A small image captioner, trained from scratch: 64-pixel images.
Rows from block 2 of the text decoder, named by matrix and row number. Rows with one number belong to one attention dimension. Each number is 128 + 32 x the weight over its row's rms, rounded and kept within 0 to 255. All counts start at 0.
# q: cross-attention query (decoder.blocks.2.cross_attn.q.weight, 240x256), inputs 0-63
# k: cross-attention key (decoder.blocks.2.cross_attn.k.weight, 240x768), inputs 0-69
q.1 [108 143 107 129 194 176 127 211 133 128 147 172 133 149 136 118 164 137 125 132 135 101 131 148 107 134 130 192 125 110 125 122 131 196 145 130 178 106 131 116 138  73 166  92 115 132  37 133 138 112 199 138 147 145 135 199 144 145 185 108 143 103 122 109]
k.1 [117  96 148 132 135  47 125 160 134 130 128  60 123  89 216  87 113 150 128 141 126 128 115 128 139 109 117 130 129 155 143 128 130 142 109 117 128 127 153 133 205 126 123  92 147 124 143 120  88 126 115 137 130  97 143 138 126 155 126  59 176 143 135 117 128 129 129 139 128  80]
q.2 [126 126 130 130 159 133 159 117 132 117 128 236 129 102 128 136 106 131 143 128 186 132 143 136 131 161 122 128 129  99 118 101 129 115 134 121  86 110 130 127 137 131 112 126 106 111 127 111 129 129 128 112 127  97 133 229 136 126 127   0 128   4  98 125]
k.2 [134 188 132 123 122  88 122 160  67 131 123 146 137 138  17 186  43 129 178 120 129  93 156 129 125 129 127 140 128 139 125 138 126 142 138 128 133 128 124  97 120  41 116 124 128 126 126 118  85 157 155 174 152 112 108 128 158 135 114 115   0 126 116 123 151 130 129 145 195 138]
q.3 [133 130 122 154 128 129 114 130 124 232 105 156 160 131 100 117 124 123 129 131 133 245 123  78 121 131 109 125 128 130 128 131 194 168 152 122 138 152 166 123 117 112 165 128 140 128 112  18 135  85 134 126 121 154 133 133 127 131 129  69 104 132 120 123]
k.3 [130 245 154 123 125 186 150 174  63 126 131 129 197 161 169 134   0 118 131 132 125 128 179 139 123 128 122 196 127  13 137 132 129 151 101 129 128 128 122 141 153  56 127 145 129 139 138 119   0 189 146 136 167  95 119 119 124 150 143 218 153 174 119  87 128 129 130 142 128 132]
q.4 [145 128  75 152  24 129 194 128 129 128  35 189 129   6  41 129 130 135 100 113  52 127 131 103 127 128  91 116 135 119 139  71 131 130 113  64 116  99 138 127 133 120 127 155 132 152 128 128 118 139 129 123 129 104 131 118 137 125 163  49 128 133 171 125]
k.4 [130 128 135 134 143 114 114 130 126 126 127 126 125 117 206 138  82 125 116 128  95 130 255 126 128 144 120 166 128  52 138 138 114 141 126 129 129 172 128 116 223  94 120 129 168 163 152 126  53 133 129 201 131 140 128 146 128 182 124  89 244 155 136 136 120 171 129 110 143 117]
q.5 [178 129  95 200 125 132 137 200 128 136 165 255 137 125 130 160 103 146  88 135 128  76 116 122 128  32   1 148 116  93 151 154 138 123  95 116 159 102 110 130 125 152  88 143 134 132 122 182 167 104 129 129 127 129 161 129 151 120 171   0 153 143 177 160]
k.5 [143  97 102 135 107 135 127 133 155 124 114  89 134 192 157 134 103 124 125 140 130 129 127 120 136 128 128 145 137 248 109 134 125  92 132 119 145 137 132 129 130 167 126  36 126 127 128 128 101  86 125 128 139 127 125 116 134 118 134 132 200 142 146 117 131 118 146 203 128 107]
q.6 [151 147 130  95 127 103 132 127 129 139 127 255 144 133 130 135 153   3 159 125 139  78 141 139 128 151 128 128 129 126 127  89 126 126  92 138  84 128 163 129 193 161 164 133 118 123  30 103 141  42 125 131 133  84 127 155 128 127 135 108 110 133 140 130]
k.6 [126 128 140 121 125 131 111 201 126 148 126 132 163 128 125 129  83 126 131 122 127 119 158 109 128  91 118 161 131  58 130  23 122 127 128 108 135 118 131  24 155 255 148 173 133 129 146 113 212 126 106 190 122 134  98 125 128 125 128 100   8 177 144 124  96 132 129 133 122 126]
q.7 [163 113 140 157 137 117 166 128 114 115 200 225 122 154 126 121  66 125 240 162 139 206 126 127 116 128 126 133 127 118 129 128 127 126 123  98 125 218 120 129 124 115 125 114 121 122 130 201 191  76 153 103 119 119  92  94 127 129 122   0 128 127 129 137]
k.7 [128 104 143 130  92 151 126  67 123 128 132  97 133 112 108  75  77 119 164 136 148 134 126  60 127 135 121  42 171 196 145 130 151 122 126 118 154 127 125  93 156 124 115 129 139 143 134 110  96 117 144 127  86 147 124  80 104 146  88   6 175 123 139 128 128 145 170 135 133 145]
q.8 [213 164 131 129 119 129 106 150 132 134 116 189 131 133 154 128 128 138 127 130 119 164 122  69 142 143 102 133 146 128 137 125  76 131 103 146 138  93 130 128 124  92 131  69 164 128 124 119 122   0 132  76 132  32 127 153 127 125 131  79  99 116 132 129]
k.8 [129 131 120 128 131 129 127 255 134 126 128  84 131  99 126 129 125 119 138 212 124 123  78 124 130 128 122 251 107  77 130 128 131 107 128 131 131 122 134 128  34 116  98 126 122 132 142 132  52 131 126 219 145 126 114 123 135 191 126 142 114 123 129 110 127 124  81 172 129 111]
q.9 [110 109 117 128 121 100 136  95 176 134 119  99  69  57 141 135 150 117 131 193 126 127 209 156 141 153 137 146 136 117 255 116 123 129 128 129 131 120 128 124 131 128 128 239  68 152 119 169 143 118 129 188 128  33 103 131 129 203 153 130  69 205 106 104]
k.9 [129 133 127 120 125  19 126 167 183 142 178 110 110 135 187 121 141 126 116 137 128 128 137 141 138 101 146 174 142 153 127 138 127 118 127 133 122 129 141 180  44 134 129 100 135 127 136 187  88  65 144 171 120 117 127 133 127 120 128 121 195 101 128 124 117 125 110 125 140 132]
q.10 [128 107 112 155  73 114 121 133 121 107 238 200 116 121 130 111 129 128 222 141 132 118 154 140 128 112 159  80 125 130 172 124 159 146 125 122 133 119 131 136 134 140 133 131 131 132 121 143 114 117 167 136 131 128 100 127 126 137 124   0 121 120  95 151]
k.10 [114 120 130 121 134 133 125 158 134 104 119 162 112 123  23 152   8 127 130 132 129 155 138  83 122 131 135  61 127 118 148 129 128 113 131 128 128 131 131  66 155 109  98 145  94 122 128 136 110  97 157 132 105 104 129 103 174 160 127 132 209 134  99 143 128 119 131 128 134 172]
q.11 [ 53 128 121 136 128 127 136 140 120 180 122 237 140 153 131 129 142 128  86 129 130 115 123 123 128 105 124 153 145 146 129  19 144 126 163 128 128 130 124 146 156 127 179 117  71 128  96 128 126 163  98 129 128 121 118 143 129 130 140   7 130   0 136 131]
k.11 [130 182 136 114 127 166 129 110 134 123 133 136 130  74 104 204 160 128 126 128 129 133 134  38 125 127 147  47 154  93  72 122 131 105 131 167 130 133 130 129 137 166  24 159   0 118 178 124 211 145 123  92 244 132  88 127 123  16 141 171 107 157 131 130 129 125 163 126 130 146]