From a checkpoint of a small image captioner.
Model: decoder layers 7, decoder activation squared_relu.
Rows from block 5 of the image encoder of a small image captioner, named by matrix and row number. Rows with one number belong to one channel. Each number is 500 + 40 x the weight over its row's rms, rounded and kept within 0 to 999. All counts start at 0. Numbers have three digits each.
After each channel's rows are labels from the 100 images, of 14976, where the channel reaches its highest value: "colour at peak" is the nearest of a few named colours to the mean colour under the peak. Only what is clearly more common there than usual is listed. The data: photos of plants and fungi (iNaturalist).
# convs1: 3x3 conv (encoder.blocks.5.convs.1.weight, 96x96x3x3, each kernel summed), inputs 0-95
# convs2: expand pointwise conv (encoder.blocks.5.convs.2.weight, 384x96x1x1, transposed), outputs 0-76

convs1.26:500515511514464486511524531402501447506492494522548523532556486495542504518444465498503549452482569507481484521540531508499641530501508472582511471531411495395516578496485557452502477536527494554469474502543474523514480551478501528483536491536548483490511534532491548566514531619490556524
convs2.26:453497495629498496487501492515497500499502499439513524495507490511495495497490517483530465504482494502485473514516526496380529510492498501466516506480479507501509553518535482557484596506525491633502532620611522502517493510497498501
colour at peak: yellow

convs1.22:492487495523599545462506471471462524428479487423483480442546462512427559519556530520490528472518517522532498616562487510518489479452533614496511516501498520565496425501497483531498502517463475509523517526477492465501656479511522538447508474535483523506505527494527593459505499495524533480
convs2.22:500488514503554500453492484422442457500546501445465495539542408500486485505474490479441478376502499494499513562502425482521508572522489500500596452488487500455502503479501500475458494495450479506544515482399470441510500500507472507
colour at peak: pink

convs1.95:501465559479472481452480526438575482471448464577473495460398440541529530440530488516471478498482505527471530481509522499501497521567517590450550536414464507466587530441462513525485476449552441499494524424501492530491503434455515508492538540576578505487483512497536451490476499512506512422
convs2.95:505500500500456438516504498474660415466491525570467493516486534494506521500543547520495500499551511499512403565599502527612482418455506491397494522473478539492502465489502505505500500526540512518483379497501502560500454577498445472
colour at peak: pink

convs1.52:519496524512494538535481552393542467514502517505508571653464483540489562423537518510441513485545423529503514570495442509495539537513473554466506507488511506497467478525476503537473438491615529460467454512527466546424547469466507486499468466493513422509500509518560511468506513460495501467
convs2.52:563499484501503501502508560492440510498568500484501494547500560499479483455635467500539477530502563493501524490472512501470500479492551435498524537505538499472502502508498535491541498488515373500514503539509506539533492529521483487
colour at peak: brown

convs1.32:525501497513477466534490476490498503489573460527473543518485482394491489497462480575550517488506463466483548542467583507509558504483518434497560546512462515492518502492530507526489560485475512459516489516463476509537536467530497489558538516538515533469522504484482519521482452511479735478
convs2.32:470501419429538510511462529506499508490530514518497501646497503540583536411428511494530413502477507513522535499500554554502543536519509499516504499491507511537501509506500500452479489460524543464539494474487471515500493515500495493
colour at peak: grey

convs1.72:510485527494407434524561412574473535619460467493545540519471559483483514503529503517479506585575494491600474532487503496441492470469488485568451526477570524514487541461488464493486507499515512461528453477442620553511486536499530495483497515527468502503495495466558472442517464482531472488
convs2.72:544486452502497483511501499489493479515504500476471516528521443482467500487493465501561479527500524598505478458465568464505523555428518389500622508488506545469528517464472473517500569551466389504500565478499541576517547454466498515
colour at peak: purple

convs1.47:519489481464479484488462472494464458477475584516450574464539483446531564492456503484526507511534583441473496493611545498526502460564494513504455488541482525477491410477453482466532524514463481514524480507498481507541475559591517479466487528502553463511581484501483527479550487445552644492
convs2.47:513527437495512494491500492483559507495615500626493509505548511532491501499522502501492508500489492481494488517506482486507510501525517639465498488487507515512500500500489501510501489491479508513557484564528487503420502503488500490
colour at peak: pink

convs1.24:465454523513640504543493516465534542496512449511484465497482494499510465461493489479551479505492473483655534471518466580466472512468492566463603509493472506470473546504564500484515477497471459523533455537452501488506543470466440460547480502504512539513452439500487554422508563516568495485
convs2.24:542530520512522497502519506503503456515453505497332515549502502514500504457489485506516473499602501491503532506506413545502596498499503501512495488491420498496500500488477495537435499362509549527498500491500490471500462438564501479
colour at peak: orange

convs1.85:505555474465450548464408467533497516483471488492509484432416428451474532517502546465465446495519540480497580476557479506487539513473482572484492505567535470578503515536441519481484536534470545560601506541553458536470479436474509466497520447503474572527507492475520535483520461534481605509
convs2.85:498495498499486443503513457427486501506451515549515545488495498487409586534500453549485506499509523480500441531464531498534492491507541494464489503497555495500500459502528500507536508507491462524508468501499496496520495497622493501
colour at peak: pink

convs1.67:577466576495527490531561492440473474497496497529488543461586475439515498484478514496499490519501476473474518507487497497531518531447494652480510547448501519491557564479463495489480537534482491498426571470517417509501429543519507554497493414523563557449490467521499478589491478547517518557
convs2.67:493522624455486579495515478507500483536538547486506520494483510499458500495488499478528475500499481481496499485431488505518546439472502484493503422496478499370500483497492500561481544499596532648506448491598476500541504531567500489
colour at peak: yellow; pink

convs1.34:489498475510588458533498515525489507480470511476539462514471496531487452617509493488472492523500572535607454491483503598518493520570522510517446483549475487457491470445511449496467524503491493551553462485496511504444572476480534454522475620565421565532522560482467520487480516483489518567
convs2.34:499471498502502493498500545496496483474528450434499468484488465505552446442500502496500518429529487555507507431501469627503492516516392500500498495531497517552494459513492500501475493451578488509502556500500500508495575491489491511
colour at peak: pink

convs1.56:482519522476448510543536517502524497503483505522488437423504434467541510520503481500549471477519518506523472497456590508453545535513551465519464450490433506590544412529494502447511524540407537472487565489536525498428540529538470493481446572472533484504486486495478502482500618443509608523
convs2.56:493485513485506495502498543527500502531562500502595487506523500490492535506486497513506490476495515527489481453450502385511473480651478494391500490501560491489451504523560542455497510429397486468532505541495494464516500505500506554
colour at peak: grey

convs1.55:551466439516482613460443480507563472586472480569510591539475497501522494512495508499460475502516529545425493459481493564509494485466507548497530545556488494495508504438511508481511466549538462539501470566521466521507491518513534520524523454492397526484460551429500493500494480541649485498
convs2.55:498482525481500449477490506485487486498495498607528491441436499497478547517506474548539494501501431533505419505451512506483453497496628494512574497499504445502537433538556489500570498556481502522437507596534507493454518470505496489
colour at peak: pink

convs1.19:466534532468575495492493645522498447470440508492513552573399598522478496521500477477511550519535483492519589535526521519460448489521512489498480490492535490522463436516529494499508499489504498478508501469507456446492547479485481536498539536472566547490524481418512538449488548421464487604
convs2.19:521496517435486549493499502548479525488502504501514478430507514514499455474486499506505544452530543554498498500495496486705511454465490498517487489463508522520503507468456500471503510512481484593536516500363521476510514434518564494
colour at peak: pink

convs1.1:471437479521505504466556521468473498546545594491499504508437459476502530467461467486528488489456592521508485561543466512514496511413462478451674443539509513487468481453476497475496560473466444529501472528491410488514487506461463472514544536494502473532518569492447450435501459485520498505
convs2.1:505648501511499519570511444500467508495514501515413580531512533500520521495492498505502557498501497487585470504521503497472496540481473500442507500642505500480492480489527473488461530503453501451501495460501472458493467541518493437
colour at peak: pink