config = dict(
    model='image captioner',
    dataset='photos of plants and fungi (iNaturalist)',
    train_examples=22605,
    image_size=64,
    crop_scale_min=1,
    horizontal_flip=True,
    translate=0.12,
    tokenizer='word',
    vocab_size=1482,
    encoder_arch='resnet_bottleneck',
    encoder_norm='batchnorm',
    encoder_activation='silu',
    encoder_depths=[3, 3, 3],
    encoder_kernel_size=3,
    encoder_stem='deep',
    encoder_avg_pool_shortcut=False,
    encoder_widths=[192, 384, 768],
    fusion='cross_attention',
    decoder_width=256,
    decoder_layers=7,
    decoder_norm='layernorm',
    decoder_norm_position='pre',
    decoder_activation='squared_relu',
    decoder_mlp_ratio=4,
    decoder_head_dim=48,
    decoder_fused_qkv=False,
    decoder_bias='all',
    decoder_qk_norm=True,
    decoder_layer_scale_init=0.01,
    decoder_parallel_block=True,
    decoder_inner_norm=False,
    decoder_drop_path=0.1,
    decoder_positions='learned',
    decoder_cross_attention_every=1,
    decoder_tie_embeddings=False,
    init='trunc_normal_002',
    residual_init='zero_last',
    optimizer='soap',
    beta2=0.99,
    lr=0.002,
    beta1=0.95,
    shampoo_beta=0.95,
    eps=1e-08,
    precondition_frequency=50,
    max_precond_dim=1024,
    one_sided=False,
    adamw_lr_other_params=0.0028,
    grad_clip=1.0,
    l1_shrink=0.03,
    steps=4200,
    batch_size=48,
    epochs=8.9,
    lr_schedule='wsd_sqrt',
    decay_fraction=0.3,
    final_lr_fraction=0,
    warmup_steps=210,
    weight_decay=0.2,
    adamw_weight_decay_other_params=0,
)
Rows from block 2 of the text decoder, named by matrix and row number. Rows with one number belong to one attention dimension. Each number is 128 + 24 x the weight over its row's rms, rounded and kept within 0 to 255. All counts start at 0. After the name is the row's rms in percent of the matrix's.
# q: cross-attention query (decoder.blocks.2.cross_attn.q.weight, 240x256), inputs 128-191
# k: cross-attention key (decoder.blocks.2.cross_attn.k.weight, 240x768), inputs 140-209
q.31 075 [127 119 134 127 120 128 127 121 129 126  41 112 128 108 128 127 112 138 103 127 103 138  50  71 175 123 128 126 133 129 124 132 124 126 135 132 114 128 133 123 136 119 126 123 136 131 119 128 125 135 126  90  78 129 123 108 126 124 131 120 126 129 164 135]
k.31 111 [136 116 152 150 124 124 137 121 104 120 125 144 140 122 135 135 138 159 139 128 159 124 128 128 170 132 129 136 119 125 128 123 165 137 130 127 128 126 122 121 123 130  98 127 124 100 151 124 134 140 253 128 130 124 126 106  87 130 128 165 128 134 134 131 131 125 128 128 128 134]
q.32 153 [125 127 149 128 105 119 129 144 118 126 127 104 130 167 131 131 140 118 112 128 132 104 137 137 139  73 128 129 136 128 129 102  22 131 136 129 118 119 101 133 150 138 148 131 191  70 135 100  95 172 127 126 108 159  91 135 129 125 128 133 124 113 133 126]
k.32 127 [128 126 141 128 146 120 132 128 114 127 128 103 171  80 138 128 121 118 130 117 143 113 129 129 129 126 129 126 120 130 130 124  13 127 139 128 129 128 124 119 101 132 128 129 149  88 167 124 118 157 115 112 150 131 124 128 122 143 126 128 128 117  10 129 128 126 128 125 136   0]
q.33 077 [128 119 118 155 128 128 139 108 128 129 130 132 107 169 135 148 126 116 176 129  93 172 135 104 132 111 128 128 130 147 127 130 126 154 129 133 137 125 128 124 154 128 126 128 140 158 128 102 127 121 128 130 128 161 111 124 118 125 133 125 156 152 128 127]
k.33 099 [108 162 146 132 126 128 130 128 130 131 122 121 127 218 130  93 126 148 131 141 127 128 127 134 121 127 127 129 125 129 130 129 124 129 125 127 126 139 132 128 144 115 124 144 133 124 128 128 129 232 187 141 172 102 128 121 194 129  66 168 133 136 138 128 132 125  89 131 128 145]
q.34 122 [150 128 125 124 142 126 132 140 130 129 131 133 128 138 126 128 126 127 127 128 121 114 117 137 112 129 130 126 129 118 111 130 130 101 133 118 121 126 134 155 135 204 128 128  81 128  60 129 170 127 106 129 136 126 128 128 139 128 124 111  26 128 119  75]
k.34 128 [149 120  98 128 140 129 128 120 129 128 129 123 104 109 127 125 104 129 123 206 104 128 127 147 129 130 123 129 121 129 127 132 128 134 171 128 136 108 126 108 163 130 152 138 139 115 130 128 118  57 129 138  95 126 130 114 135 130 130 141 130 127 132 128 148 128 124 132 113 139]
q.35 152 [137 136 139 127 153 133 130 131 125 163 103 127 113  94 139 123 116 152  63 128 151 128 123 113  95 147 108 126 148 127 106 122  54 130 127 145 139 139 100 135 119 128 118 148 129  97 127 110 131 121 139 128  80 131  83 113  69 138 147  92 129  65  78 130]
k.35 117 [ 98 145 107 136 128 127 137 128 140 128 189 117 128 123 103 128 179 137 133 156 124 135 129 138  99 123 120 121 141 147 128 133  99 134 114 139 130 131 130 112 132 126 129 130 115 125 130 128 119 163 127 124 128 187 132 159 125 129 126 132 123 127  78 127 100 123 145 146 126 124]
q.36 216 [102 128 132 117 126 138 111 137 141 131 116 132 128 137  97 129 129 133 160 127 133 131 148 115 196 124 137 177 153 104  98 130 155 132 117 127 128 113 156 127 143 135 132 134  60 142 132 123 117 131 129  99 137 137 159 121 147  95 123 126 100 122 101 130]
k.36 147 [125  96 129 129 147 115 128 132 128  87 121 174 132 119 123 127  37 135 131 128 127  71 128 131 115 128 127 127 127 131 128 137 132 131 128 128 131 125 122 132  99 130 132 126 140   4 108 144 130 141 109 135 127 134 114 126 102 131 126 126 128 135  52 129 124 128 125 149 129 128]
q.37 039 [117 130 176 128 133 107 125 112 111 128 146 130 128 113 123 123 132 129 140 120 123 120 124 126 101 143 182 132 130 123 125 126 126 126 128 108 128 101 134 129 200 152 124 128 134 149 130 130 113  87 126 133  97 123 148 132 118 140 128 128 113 125 118 107]
k.37 080 [114 129 142 128 128 129 130 123 177 131 140 129 121 129 124 136 152 137 128 124 134 126 143 128 121 128 158 126 124 104 129 127 123 100 126 120 132 120 135 129 142 128 135 160 136 199 128 131 127 133 141 129 128 117 129 143 219 129 118 127 124 126 113 125 128 127 134 124 127 139]
q.38 073 [129 128 132 100 132 128 113 126 120 124 119 115 138 135 121 121 132 148 134 130 130  94 121 131 125 128 125 155 128 128 116 130 128 123 150 135 109 128 114  32  91 116 130 129  94 101 121 128 128 131 150 108 126 125  96 128 146 155  26 116 130 126 128 112]
k.38 090 [131 188 140 128 143 128 109 129  87 127 132 114 128 101 128 132 131 125 129 131 122 128 128 114 124 136 131 139 126 128 125 127 129 135 120 147 123 116 122 109 114 106 123 132 133 192 190 128 134 137 136 116 133 139 129 147 126 145 128 128 128 118 207  87 129 121 107 128 134  56]